config = dict(
    model='multi-label image tagger',
    image_size=64,
    horizontal_flip=True,
    arch='convnext',
    moe='soft',
    expert_mlp_ratio=1,
    shared_expert=False,
    depths=[2, 5, 5],
    kernel_size=7,
    num_labels=75,
    shampoo_beta=0.95,
    adamw_lr_other_params=0.0015,
    steps=11600,
)
Rows from block 2 of a small multi-label image tagger, named by matrix and row number. Rows with one number belong to one neuron. Each number is 50 + 15 x the weight over its row's rms, rounded and kept within 0 to 99. All counts start at 0.
After each neuron's rows are labels from the 100 images, of 14848, where the neuron reaches its largest size: "responds to" is what is common among them; "patch colour" is the nearest of a few named colours to the mean colour under the peak. Only what is clearly more common there than usual is listed. The data: photos of plants, animals and fungi (iNaturalist). In brackets: how many of the 100.
# gate: MLP gate (model.blocks.2.mlp.gate.weight, 256x128), inputs 0-127
# fc1: MLP up (model.blocks.2.mlp.fc1.weight, 256x128), inputs 0-127
# fc2: MLP down (model.blocks.2.mlp.fc2.weight, 128x256, transposed), outputs 0-127

gate.227:67 51 68 43 63 68 68 44 63 77 54 49 55 64 61 39 51 68 66 74 75 56 50 44 27 20 34 61 50 44 68 41 32 66 42 68 41 49 46 58 54 58 54 49 20 35 61 58 76 43 42 16 61 23 79 54 62 63 35 45 75 58 75 36 43 65 71 33 56 68 46 74 24 55 56 41 62 56 64 41 25 47 34 39 38 53 75 51 62 36 46 38 51 63 35 41 35 88 62 68 70 48 28 46 47 47 68 64 61 76 58 33 29 44 28 45 28 39 50 24 52 61 65 39 51 49 51 57
fc1.227:00 39 36 57 73 65 70 43 54 34 70 56 63 55 56 69 69 63 55 84 71 31 55 34 60 36 63 54 54 59 45 58 19 45 47 33 27 42 26 63 24 46 27 55 67 45 51 62 53 57 57 47 35 41 53 42 53 47 49 53 42 41 59 33 35 50 33 67 45 12 50 30 60 63 67 48 40 55 55 48 53 82 53 38 75 42 31 44 58 48 73 50 40 70 70 47 35 60 48 66 35 35 28 48 41 48 60 53 56 57 22 56 40 91 59 51 19 62 44 72 56 37 24 46 44 65 43 40
fc2.227:57 57 54 33 53 33 46 50 88 69 63 10 90 42 34 60 69 54 52 59 61 31 53 59 47 47 59 62 52 40 31 68 32 25 12 34 43 35 43 49 39 34 43 71 79 71 63 55 43 49 43 24 25 48 43 66 68 68 27 72 38 47 71 26 59 47 59 53 59 44 60 71 60 60 61 60 59 30 66 57 54 42 66 64 29 58 25 44 44 49 42 59 70 67 54 25 44 59 31 31 58 57 54 45 41 39 53 57 27 51 52 67 56 23 36 38 55 50 32 49 69 56 64 47 38 49 22 40
responds to: phylum Arthropoda (72); class Insecta (71)
patch colour: green (65)

gate.119:33 65 53 47 63 42 74 65 56 49 47 50 51 91 47 50 39 36 36 57 47 75 53 42 47 67 62 32 70 54 45 55 61 66 31 30 09 73 67 61 54 40 42 32 60 76 49 48 40 70 61 49 37 54 70 60 39 63 55 59 60 38 69 39 41 67 41 68 76 38 49 40 44 62 58 66 50 71 59 53 54 18 57 37 57 16 57 54 39 57 32 66 40 38 33 47 54 61 20 52 40 39 39 40 49 52 55 57 61 35 38 08 73 66 48 48 41 78 63 69 85 72 41 61 40 45 55 80
fc1.119:33 33 60 72 43 57 47 31 39 75 51 40 53 09 76 37 44 69 37 35 29 53 49 65 55 27 25 60 64 54 63 46 52 56 67 51 96 52 58 36 77 61 41 81 44 24 48 67 66 39 56 81 45 48 29 28 59 59 49 40 35 75 48 58 38 25 65 34 39 49 32 58 44 42 82 44 34 54 48 55 52 72 66 67 37 50 36 26 83 49 65 70 63 47 50 44 42 50 70 61 58 62 60 47 53 41 55 45 56 40 65 48 33 79 54 30 50 33 68 55 26 53 37 40 58 50 55 48
fc2.119:63 35 77 42 80 41 48 59 37 69 47 53 34 70 65 45 33 69 41 46 38 60 56 60 75 68 63 55 75 28 47 53 41 17 48 65 38 68 40 44 54 52 37 39 27 61 30 52 33 52 70 72 59 60 63 36 64 52 55 53 62 60 46 65 36 71 46 41 38 67 65 43 40 17 32 11 40 46 36 73 16 46 47 59 56 66 65 58 47 30 41 59 70 41 76 67 63 56 69 65 77 51 50 83 67 52 45 64 31 37 72 34 68 43 35 38 57 68 51 31 60 71 41 41 56 48 52 50
responds to: order Passeriformes (55)
patch colour: brown (59)

gate.138:55 98 57 56 48 32 59 39 48 45 34 29 41 26 56 38 47 41 69 36 50 61 54 46 29 31 44 64 65 65 94 53 51 53 86 47 41 50 36 51 57 58 58 53 26 71 37 41 60 22 29 46 23 51 52 45 49 44 29 29 52 24 75 61 25 46 50 59 46 76 47 56 52 60 55 49 73 59 55 47 46 34 91 63 62 48 43 55 51 60 40 04 46 60 57 45 42 56 42 46 51 44 74 57 58 46 59 54 33 13 37 36 63 36 57 48 71 44 24 46 34 37 35 49 62 39 42 52
fc1.138:48 00 48 60 37 54 43 59 66 44 52 82 58 59 62 49 60 69 50 66 46 51 63 35 55 55 59 59 21 46 12 29 34 43 31 66 46 46 66 58 49 65 32 61 56 33 54 60 31 65 46 55 56 67 29 51 45 40 48 54 62 78 64 36 50 47 60 44 41 47 49 56 55 46 46 56 61 27 49 64 65 60 00 30 53 60 49 59 79 49 41 57 69 49 56 52 57 24 51 50 40 53 29 21 14 55 35 38 64 78 85 58 49 57 35 60 33 34 58 60 60 65 68 59 48 40 51 60
fc2.138:48 77 73 65 32 35 25 27 63 25 34 68 40 36 37 40 61 53 58 57 46 25 57 65 66 56 41 14 64 49 43 46 30 48 67 40 69 50 73 43 61 61 43 49 57 46 55 39 62 35 41 52 60 36 47 56 71 62 64 75 66 52 43 49 42 45 34 22 35 50 75 55 55 76 34 25 50 66 48 25 47 54 60 61 50 36 91 57 45 54 51 32 64 64 79 36 41 62 47 52 29 65 47 46 64 44 53 60 70 85 52 20 72 47 35 39 41 82 48 50 40 37 47 20 35 67 43 59
responds to: class Aves (85)
patch colour: pink (27); white (26)

gate.206:44 51 40 72 47 60 82 67 39 34 33 37 54 43 47 50 56 27 37 54 50 52 50 59 77 49 24 56 73 30 49 53 49 54 88 39 37 54 49 44 52 56 39 38 78 37 22 46 55 50 54 60 63 65 79 59 45 59 60 58 66 32 22 56 27 39 58 42 45 28 85 78 71 54 46 45 34 29 66 34 41 57 57 36 47 56 35 23 41 53 35 52 42 58 23 53 27 56 54 26 52 58 27 45 19 75 50 25 29 35 63 56 65 38 23 42 62 50 45 61 74 35 56 36 36 35 53 34
fc1.206:53 70 42 40 26 71 53 50 38 27 38 54 50 26 52 55 16 54 52 54 22 56 37 70 61 43 39 96 43 56 25 57 43 41 59 26 41 46 33 39 58 48 37 45 77 44 44 57 39 41 33 33 34 74 71 57 47 44 40 70 80 56 57 64 43 28 67 35 43 39 44 37 59 64 34 42 55 41 85 43 64 28 53 47 78 57 72 52 56 49 56 65 55 30 29 52 49 69 59 47 63 36 55 61 31 67 36 58 43 55 52 59 42 31 61 59 82 33 39 68 63 27 46 58 20 27 67 34
fc2.206:72 29 53 56 28 62 67 58 38 79 49 44 33 32 63 55 53 45 36 54 56 49 68 53 52 42 69 46 52 13 49 44 51 78 62 60 57 56 51 65 36 57 77 53 55 61 65 37 27 62 66 67 43 43 43 89 51 66 31 44 37 62 51 66 22 21 60 39 63 55 82 29 32 64 44 31 52 49 69 70 56 50 62 67 42 64 43 67 60 19 28 50 49 36 37 42 54 23 39 25 62 31 42 54 41 55 58 59 52 51 50 69 82 32 54 46 52 26 76 61 47 41 66 68 51 57 17 42
responds to: phylum Arthropoda (69); class Insecta (67)
patch colour: pink (37)

gate.222:57 20 49 36 78 70 64 62 66 36 32 56 30 66 63 56 64 55 38 71 63 55 65 92 53 64 46 59 41 32 43 49 66 36 53 40 39 52 53 37 46 57 66 47 40 72 65 23 52 29 63 49 40 53 54 58 24 54 79 49 50 51 20 55 50 61 25 29 52 39 38 47 39 50 80 55 46 63 27 29 17 47 48 02 36 57 52 40 43 44 37 54 17 73 45 47 53 44 61 77 59 67 70 39 32 65 51 48 60 50 49 42 53 49 53 32 21 62 63 45 31 51 29 44 54 51 54 75
fc1.222:69 36 59 41 86 56 43 67 58 54 61 55 37 85 65 50 64 43 56 65 55 40 48 72 57 52 47 60 45 31 62 71 46 43 70 38 19 60 59 38 74 62 77 32 44 89 55 58 55 22 58 53 33 56 35 28 49 47 56 52 77 46 37 58 47 37 37 38 43 42 67 37 38 68 62 67 33 60 34 65 34 42 52 14 51 47 72 47 52 57 42 62 54 45 29 26 55 39 23 62 50 59 56 39 17 41 32 44 36 80 69 36 57 35 35 21 63 62 48 44 23 57 65 44 41 53 58 70
fc2.222:57 39 36 14 56 63 75 47 29 27 26 33 50 45 61 72 62 60 39 49 49 55 31 54 47 46 63 38 64 56 43 59 35 45 54 41 46 36 35 42 29 77 49 61 57 43 65 66 48 66 34 46 25 32 40 50 65 62 62 53 50 31 73 30 63 43 30 93 48 07 74 61 38 55 27 42 72 55 37 43 75 63 70 51 59 40 50 48 32 66 28 61 49 54 29 59 66 52 28 74 37 53 27 39 83 62 34 41 60 35 64 49 51 47 52 47 52 20 36 47 43 42 26 55 69 45 62 40
responds to: order Passeriformes (52)
patch colour: brown (75)

gate.161:15 51 32 62 66 49 49 36 44 91 59 57 44 63 64 59 58 68 45 55 60 68 54 61 51 55 58 13 25 68 67 51 36 61 48 27 51 39 31 31 58 40 42 57 50 40 62 34 68 53 47 56 67 38 33 72 46 48 45 28 54 41 58 56 72 22 52 50 47 73 47 37 41 25 36 39 19 37 34 47 46 45 35 46 63 19 45 51 76 94 56 46 03 61 65 56 52 26 53 58 41 57 40 35 59 46 58 72 48 41 68 68 64 40 46 30 31 40 53 61 51 66 53 37 34 49 53 34
fc1.161:26 60 36 53 57 71 37 44 63 99 61 57 17 64 35 36 29 48 66 35 31 74 36 51 69 33 40 14 47 39 84 57 54 66 36 62 50 57 45 51 35 44 51 48 57 63 59 52 53 67 14 74 61 46 48 67 49 57 23 30 45 44 39 62 58 23 49 52 37 53 34 53 50 72 50 62 63 44 39 36 44 52 41 37 38 49 55 42 59 72 57 50 09 73 46 29 61 43 50 51 48 53 57 48 75 32 54 53 41 26 42 65 66 34 37 54 33 40 33 46 51 85 50 61 59 50 55 58
fc2.161:72 43 47 37 53 68 29 43 25 72 61 64 50 41 12 42 54 69 24 57 62 31 78 64 33 34 47 25 59 53 28 59 50 53 20 42 39 60 38 42 51 26 51 46 71 24 31 73 65 43 63 35 66 30 57 37 54 47 27 59 49 37 48 38 51 58 55 63 43 44 57 14 60 36 47 62 53 39 63 58 54 63 57 57 43 64 39 62 35 64 65 52 34 35 40 62 62 77 50 24 51 47 62 16 55 53 32 71 70 46 37 44 41 56 79 58 46 54 19 35 43 46 74 50 58 57 17 67
responds to: class Insecta (61); phylum Arthropoda (61); order Lepidoptera (31)
patch colour: brown (50)

gate.99:57 47 21 52 66 21 60 45 49 57 28 34 64 57 33 66 50 46 52 44 45 73 63 69 51 66 44 34 48 38 50 54 45 63 51 68 50 29 45 31 62 70 38 38 46 56 64 67 04 43 50 59 75 53 36 42 49 43 41 44 70 52 90 24 71 76 53 36 55 82 58 40 68 71 40 79 52 28 45 58 52 51 59 53 47 21 49 53 26 58 44 62 59 27 46 30 64 36 52 53 54 63 30 55 60 43 55 46 25 41 58 71 32 59 85 42 47 56 31 43 34 66 71 52 68 75 35 38
fc1.99:69 53 36 41 39 62 55 85 71 59 58 41 49 74 49 38 32 65 64 73 53 47 41 37 73 40 33 23 49 56 35 45 48 33 32 43 68 62 58 54 68 41 39 64 39 51 60 61 81 41 75 57 43 43 50 54 50 75 39 85 43 47 64 47 31 67 62 66 77 27 50 66 22 53 46 38 43 56 57 35 37 53 47 31 65 75 70 35 67 43 60 59 47 48 73 63 49 58 54 33 56 40 48 34 50 67 49 32 67 36 56 38 68 67 66 72 51 35 40 75 53 62 72 68 79 96 39 48
fc2.99:44 43 47 66 54 56 61 46 47 25 59 69 46 41 51 64 71 46 30 46 58 53 48 79 68 49 70 50 48 72 40 57 68 11 46 35 19 20 57 37 41 38 57 54 68 53 41 49 58 41 56 44 82 94 68 17 44 57 39 62 42 49 32 33 47 32 43 58 71 45 48 45 68 79 37 60 69 49 38 37 37 51 82 57 46 43 50 42 62 56 54 48 69 40 71 32 75 73 46 54 57 44 70 56 50 60 42 49 51 53 33 73 09 49 85 77 44 39 60 52 49 49 64 49 43 71 51 39
responds to: phylum Arthropoda (60); order Lepidoptera (33)
patch colour: grey (79)

gate.241:38 39 40 47 43 61 46 50 63 47 57 16 47 65 38 64 49 61 71 36 81 61 83 48 64 87 68 72 50 62 63 59 35 45 52 73 44 56 72 68 25 50 52 29 38 55 61 37 61 23 49 40 66 76 58 63 36 59 31 31 45 50 56 49 35 36 29 55 39 42 41 67 46 47 55 51 72 37 45 66 50 67 71 52 49 56 74 36 58 38 41 74 22 32 69 51 78 62 32 51 54 47 55 53 16 47 54 51 33 72 65 66 40 53 36 82 40 34 08 32 55 54 53 33 55 42 52 43
fc1.241:67 35 37 40 42 54 23 28 37 47 67 75 24 63 28 69 63 48 63 33 59 66 51 65 42 77 41 61 47 72 50 55 55 17 51 44 56 68 72 81 39 72 28 38 41 56 35 45 50 35 45 46 37 60 60 63 22 61 52 55 27 86 50 46 64 39 31 49 52 42 29 73 67 68 62 57 47 52 34 49 54 62 70 38 29 56 70 39 55 35 43 52 18 49 51 45 60 51 31 55 62 59 54 34 16 34 36 76 41 50 69 66 40 27 42 65 43 35 56 63 54 58 35 59 35 54 64 17
fc2.241:50 52 74 66 38 77 34 73 63 71 39 52 60 36 68 48 73 48 57 76 73 43 46 47 53 75 48 86 39 80 49 32 44 48 87 54 50 39 59 26 41 45 70 49 67 34 68 59 66 43 64 63 33 44 52 48 48 37 67 41 36 37 34 33 44 59 20 30 59 32 23 61 83 30 30 42 67 50 67 46 29 42 38 47 58 28 44 58 61 57 59 56 39 47 35 38 34 31 52 45 64 49 35 43 34 63 66 64 77 30 46 46 63 49 64 47 26 39 11 47 45 44 61 49 65 43 58 41
responds to: class Aves (88)
patch colour: brown (50)

gate.80:39 36 50 45 42 64 63 49 51 48 48 40 58 44 41 77 44 72 40 76 47 59 61 20 23 85 50 52 37 56 52 44 48 36 52 27 72 38 48 35 87 50 67 53 51 58 39 62 75 54 45 65 42 52 36 45 71 29 39 33 57 61 65 57 51 39 45 53 39 45 74 37 47 32 46 68 84 69 66 45 38 68 71 54 40 67 71 67 59 63 63 64 70 38 42 38 85 46 52 52 51 48 78 49 59 46 46 49 47 61 41 68 60 67 18 15 45 72 27 81 61 76 60 43 33 31 49 59
fc1.80:57 14 43 74 49 58 36 65 69 59 46 43 55 44 45 24 60 40 61 26 73 32 74 69 71 29 35 72 36 43 45 50 40 81 72 36 53 48 48 60 06 61 46 38 19 41 19 41 34 59 49 65 45 48 42 77 55 34 39 66 58 37 31 13 34 39 54 65 45 36 63 48 51 45 71 50 33 24 33 60 43 53 50 57 51 47 51 60 65 53 58 49 59 40 33 47 61 74 73 28 53 41 39 58 26 76 54 44 55 42 58 32 48 56 51 62 63 47 47 63 12 57 41 71 41 47 42 49
fc2.80:48 49 53 48 24 38 41 56 48 32 38 55 48 70 29 78 46 75 36 48 58 47 76 41 35 55 10 55 70 51 79 55 71 37 52 74 41 68 68 43 52 65 26 50 32 57 62 54 56 56 54 57 74 69 44 25 47 50 44 55 47 35 20 71 58 51 18 54 37 39 37 74 52 23 76 84 52 30 44 56 34 29 48 47 62 45 69 43 34 18 36 60 64 56 58 47 66 72 31 74 51 60 47 50 38 32 60 43 47 64 57 29 64 44 45 51 23 30 52 49 39 42 46 38 46 53 77 39
responds to: phylum Arthropoda (78); class Insecta (75)
patch colour: brown (75)

gate.249:63 85 34 35 39 72 40 48 44 21 49 40 79 72 56 50 72 30 53 46 51 35 52 54 37 61 40 44 40 63 37 84 37 34 37 32 44 44 26 77 54 46 28 32 74 68 54 49 77 28 47 54 72 37 39 43 33 58 58 61 45 46 40 54 50 52 40 32 54 48 45 36 34 44 19 32 61 35 35 68 61 53 54 56 63 57 43 31 68 58 55 35 56 54 31 60 63 53 68 75 16 52 34 48 33 42 30 20 40 52 78 31 63 67 49 47 66 50 69 61 40 23 53 54 31 70 58 71
fc1.249:77 56 47 46 54 83 40 42 43 70 48 34 52 27 47 31 52 47 60 59 41 57 57 51 35 74 43 25 31 27 54 25 38 43 44 42 47 62 54 68 47 41 20 59 99 73 63 50 73 46 41 73 50 51 19 48 46 53 73 64 60 56 43 39 21 49 58 38 85 55 53 50 47 44 34 36 60 32 63 20 67 54 88 31 48 41 40 37 59 33 62 67 25 43 60 35 66 44 33 47 45 73 49 58 46 45 56 61 43 64 23 45 45 51 67 50 57 73 67 45 40 48 61 55 51 70 63 62
fc2.249:54 43 63 48 48 39 52 57 44 57 57 82 34 70 10 62 50 57 63 50 39 51 72 62 66 70 03 54 55 43 58 62 49 32 61 60 54 50 79 59 54 44 33 77 23 69 35 36 71 54 62 29 34 38 55 52 42 27 57 59 68 39 47 53 54 54 73 62 61 65 52 18 62 54 26 58 53 52 17 67 56 49 40 51 39 52 44 43 46 66 36 68 46 55 61 44 66 24 25 51 52 44 57 58 40 37 54 47 39 85 68 55 63 86 25 45 40 13 46 54 47 41 64 64 37 48 70 44
responds to: class Insecta (60); phylum Arthropoda (60); order Lepidoptera (40)
patch colour: brown (49)

gate.210:55 31 27 39 69 61 60 64 48 54 65 46 50 67 45 53 60 67 31 63 50 46 63 52 51 49 63 42 16 59 70 47 68 57 59 31 64 62 59 38 26 45 50 67 34 35 94 63 54 75 66 58 55 38 42 45 46 59 55 55 52 65 48 64 37 57 60 53 63 66 56 35 71 79 57 45 43 62 15 54 43 52 55 50 33 57 44 54 40 39 57 30 65 46 43 46 50 60 23 46 27 31 37 26 60 32 49 36 54 35 49 43 03 63 14 32 24 53 35 81 55 66 35 19 55 62 30 37
fc1.210:63 65 44 49 53 46 57 30 56 69 49 45 60 56 51 64 30 59 27 55 58 47 44 70 58 72 58 32 21 50 60 59 84 59 48 29 73 41 67 60 59 49 62 48 47 60 97 56 57 66 66 64 67 69 60 52 60 63 29 46 50 55 63 71 52 45 51 31 59 55 35 36 56 51 50 49 57 64 20 66 59 57 83 53 60 59 38 47 60 51 36 05 49 51 19 49 63 46 04 53 37 42 28 45 71 43 56 35 54 54 35 47 32 49 34 33 43 57 39 73 47 89 38 75 52 70 45 51
fc2.210:36 40 52 50 55 71 86 64 54 57 43 71 67 47 65 65 53 58 62 48 50 65 49 55 61 61 63 39 62 38 81 65 43 20 34 47 60 68 51 53 34 53 77 51 52 27 22 67 61 31 37 39 80 50 70 50 48 50 57 50 50 63 48 51 45 54 51 43 24 63 65 37 61 76 39 48 54 57 56 33 79 51 56 50 80 31 52 74 60 16 59 53 38 71 60 64 51 79 65 57 19 38 43 29 67 55 36 32 38 54 92 63 78 35 68 50 58 54 71 69 67 57 65 46 43 59 38 58
responds to: class Insecta (79); phylum Arthropoda (79); order Lepidoptera (50)
patch colour: brown (52)

gate.11:38 38 36 45 59 47 73 70 39 58 48 67 62 04 42 46 67 53 66 70 51 64 55 46 55 57 53 71 57 46 11 20 56 34 51 58 56 56 43 49 65 49 63 40 41 52 66 54 48 34 48 46 49 56 62 60 53 20 37 40 36 35 57 36 41 43 49 67 52 57 80 64 50 80 08 62 67 32 53 63 59 34 49 40 54 38 68 21 40 53 53 69 62 43 55 41 39 40 32 54 63 61 46 49 27 87 42 47 61 75 47 67 54 61 35 34 34 53 37 30 35 61 77 51 69 34 70 14
fc1.11:48 26 56 58 39 43 72 57 48 30 39 52 46 99 31 66 69 46 43 70 56 43 29 42 57 59 46 36 71 81 82 63 61 76 64 30 55 43 64 46 58 40 37 36 48 49 72 19 40 46 25 60 65 52 73 11 37 59 56 47 75 68 67 62 62 54 63 38 43 59 51 46 57 47 62 34 43 66 17 38 51 37 38 73 46 40 49 74 66 73 52 57 57 67 57 57 62 55 68 49 39 37 50 27 56 48 74 38 47 44 32 32 44 50 39 32 48 67 49 66 63 49 64 50 38 58 40 39
fc2.11:61 66 28 44 30 77 59 47 84 51 34 53 53 74 60 53 63 48 57 47 31 68 31 52 60 53 25 74 37 49 23 51 59 54 70 64 45 42 60 68 74 30 73 51 30 43 37 40 56 66 60 33 45 56 45 47 79 67 23 59 68 18 40 52 25 39 39 53 63 35 61 34 46 54 36 46 83 54 31 38 78 41 59 30 61 55 81 72 43 71 27 36 46 18 46 54 63 26 34 50 51 42 54 59 80 50 42 44 45 38 67 58 50 58 50 45 70 48 37 49 66 65 33 38 61 52 59 70
responds to: order Passeriformes (66)
patch colour: grey (77)

gate.248:53 39 56 71 75 76 60 49 75 78 57 41 45 50 53 64 47 43 49 66 20 36 70 49 39 51 69 43 31 52 78 48 68 69 65 58 69 38 36 48 39 42 55 51 53 88 47 38 34 39 54 40 48 49 57 83 56 68 47 27 64 17 54 86 63 58 46 50 58 64 67 67 32 45 46 57 46 68 46 46 58 42 60 52 58 70 45 39 60 62 43 58 59 60 72 40 66 20 47 59 22 58 38 50 73 50 46 44 60 11 43 30 33 71 62 30 51 35 67 34 31 66 56 50 45 41 75 74
fc1.248:56 53 66 68 46 45 65 59 78 13 63 38 46 44 45 46 60 39 37 76 27 43 64 43 47 33 55 51 55 69 65 66 50 80 69 63 74 56 46 52 64 56 53 11 58 63 43 36 74 73 57 63 38 49 62 83 66 52 59 49 59 00 46 44 46 70 53 54 62 60 63 62 37 44 51 55 51 66 61 66 70 46 58 40 50 53 38 51 28 55 52 80 64 55 36 33 71 24 39 32 45 48 69 65 64 60 67 47 54 00 45 32 54 40 49 46 43 54 36 50 64 47 59 46 50 41 73 36
fc2.248:31 50 50 57 65 44 63 52 40 77 48 58 56 68 44 67 40 44 44 77 51 85 68 55 41 35 32 51 62 62 43 50 63 52 18 48 53 80 42 47 47 35 30 44 52 80 43 52 45 60 32 81 42 44 65 55 35 67 17 72 60 58 35 70 71 70 53 43 58 64 37 83 40 56 62 35 49 57 46 54 54 33 62 42 40 41 40 34 36 28 63 74 55 80 52 60 58 26 31 44 74 64 20 49 67 41 43 31 19 49 58 44 48 61 45 61 78 65 18 61 48 44 38 53 60 26 43 41
responds to: class Aves (85); order Passeriformes (52)
patch colour: white (35)

gate.39:37 42 47 46 49 47 44 49 47 37 64 48 35 35 81 45 36 49 41 14 44 58 67 55 74 69 55 67 49 51 63 55 50 40 51 44 46 74 23 40 45 43 67 31 51 48 05 47 60 20 32 45 80 54 48 20 48 51 45 41 81 62 30 58 31 67 58 35 56 46 64 46 41 30 42 68 54 31 68 49 72 75 55 40 62 50 52 67 46 38 61 75 65 35 32 63 44 61 53 52 30 39 42 58 63 73 15 27 33 41 41 48 45 61 40 64 66 63 61 57 30 11 47 34 33 28 50 57
fc1.39:73 41 44 43 57 55 43 57 38 75 31 51 52 80 63 38 66 51 40 26 28 79 36 48 45 66 36 23 39 33 47 37 55 49 64 50 53 67 83 44 71 52 39 44 68 74 54 44 27 55 57 51 25 65 45 78 51 54 71 37 41 42 61 31 59 60 69 44 64 44 62 32 65 37 59 40 45 78 27 47 65 49 41 59 38 80 74 74 33 41 34 36 39 54 74 28 52 60 10 58 69 56 63 38 38 39 73 47 58 59 51 46 71 69 33 34 47 55 47 33 56 80 53 47 69 52 42 36
fc2.39:39 36 22 51 47 31 54 36 77 48 50 21 69 41 33 51 58 48 45 61 17 47 34 73 71 54 39 71 23 80 42 45 56 29 51 25 61 45 40 48 51 61 27 61 53 55 57 52 33 51 65 34 11 48 42 69 46 66 44 62 46 39 36 44 35 65 38 36 53 33 69 63 58 65 44 53 49 26 23 42 36 43 57 42 37 34 33 56 17 38 43 53 41 45 16 38 44 53 67 46 76 74 42 75 38 63 55 62 20 71 42 26 52 63 25 42 47 39 30 52 42 34 53 50 39 60 68 53
responds to: class Insecta (66); phylum Arthropoda (66); order Lepidoptera (39)
patch colour: pink (28)

gate.167:54 49 31 50 43 62 39 70 49 25 52 59 68 35 43 53 65 52 50 48 58 36 54 61 62 41 69 73 41 70 58 43 44 24 52 17 74 31 48 39 42 32 34 57 73 61 52 67 41 51 35 41 31 77 55 44 54 64 62 59 62 71 50 89 65 36 44 56 36 62 21 64 60 52 21 48 59 21 68 65 17 40 41 68 57 23 05 18 61 59 74 45 64 63 55 50 43 44 35 64 51 59 66 49 41 64 48 53 68 57 20 29 36 45 60 31 54 32 57 60 54 41 47 60 62 48 60 52
fc1.167:70 28 49 30 70 66 61 53 59 73 43 48 37 39 42 37 34 33 52 69 38 44 47 63 34 61 37 39 61 20 58 65 61 71 46 69 31 63 51 60 71 51 57 68 05 44 63 43 47 66 44 48 39 58 49 66 30 68 35 71 33 28 42 40 52 59 61 37 51 41 31 47 57 55 67 26 62 61 29 41 52 36 49 25 49 64 77 67 55 19 36 45 44 39 60 66 53 57 73 63 52 34 48 21 60 59 77 66 73 41 81 74 39 42 56 55 54 41 59 29 30 79 62 57 72 56 39 51
fc2.167:52 41 61 54 32 38 19 39 60 17 62 45 50 39 63 74 62 55 59 62 45 58 48 54 39 74 39 69 45 54 26 26 50 49 31 48 66 61 44 26 40 56 38 76 26 94 35 52 12 43 76 29 50 46 35 38 49 55 44 56 46 65 44 46 37 42 46 56 56 34 60 57 42 48 49 41 48 35 54 48 31 49 50 38 00 57 41 64 26 73 55 59 41 44 43 47 46 38 33 60 36 48 58 51 57 32 67 51 53 62 35 50 14 58 78 43 69 47 65 62 17 71 62 76 60 51 49 29
responds to: class Insecta (81); phylum Arthropoda (81); order Lepidoptera (48)
patch colour: pink (33)

gate.77:65 50 67 25 40 47 67 32 41 69 52 58 58 72 45 52 69 59 60 45 44 49 40 62 72 54 43 47 61 65 55 58 57 47 48 66 51 36 70 59 68 27 43 55 59 86 62 40 62 22 43 59 74 46 43 09 35 50 40 46 48 67 66 51 53 35 49 58 53 31 57 41 64 48 49 61 25 37 43 53 62 81 39 76 70 47 42 40 53 48 53 66 26 76 75 59 33 36 36 90 27 73 64 67 23 45 15 50 27 51 48 44 39 57 32 31 30 52 57 23 51 46 56 32 36 38 34 61
fc1.77:48 34 32 36 48 54 18 60 51 40 57 51 55 42 51 38 32 29 82 29 69 36 39 66 52 71 51 51 47 40 37 67 51 48 33 65 63 54 19 64 43 57 54 40 37 46 26 77 44 30 60 50 51 43 43 98 69 64 50 57 45 44 42 50 51 65 60 38 47 44 60 86 51 63 58 35 60 48 57 47 69 16 41 50 36 32 64 63 33 64 21 44 64 54 23 64 57 55 58 39 33 60 27 42 63 41 81 54 77 19 50 69 56 48 38 54 62 45 37 63 39 53 39 49 91 38 61 36
fc2.77:59 52 46 58 54 73 77 35 58 58 30 60 36 72 48 57 50 50 53 27 59 31 46 48 49 35 49 85 34 23 76 53 36 70 63 39 84 25 60 42 48 40 50 57 22 29 46 45 36 72 25 71 39 53 62 45 53 43 38 71 47 64 68 54 50 17 68 50 60 70 37 78 72 35 61 58 48 47 65 30 26 49 35 59 57 28 34 72 58 70 59 45 56 38 34 56 36 49 40 43 65 67 33 70 53 82 39 52 49 39 76 27 51 59 29 47 40 37 52 49 64 42 61 29 45 77 37 44
responds to: class Aves (88)
patch colour: brown (53); black (29)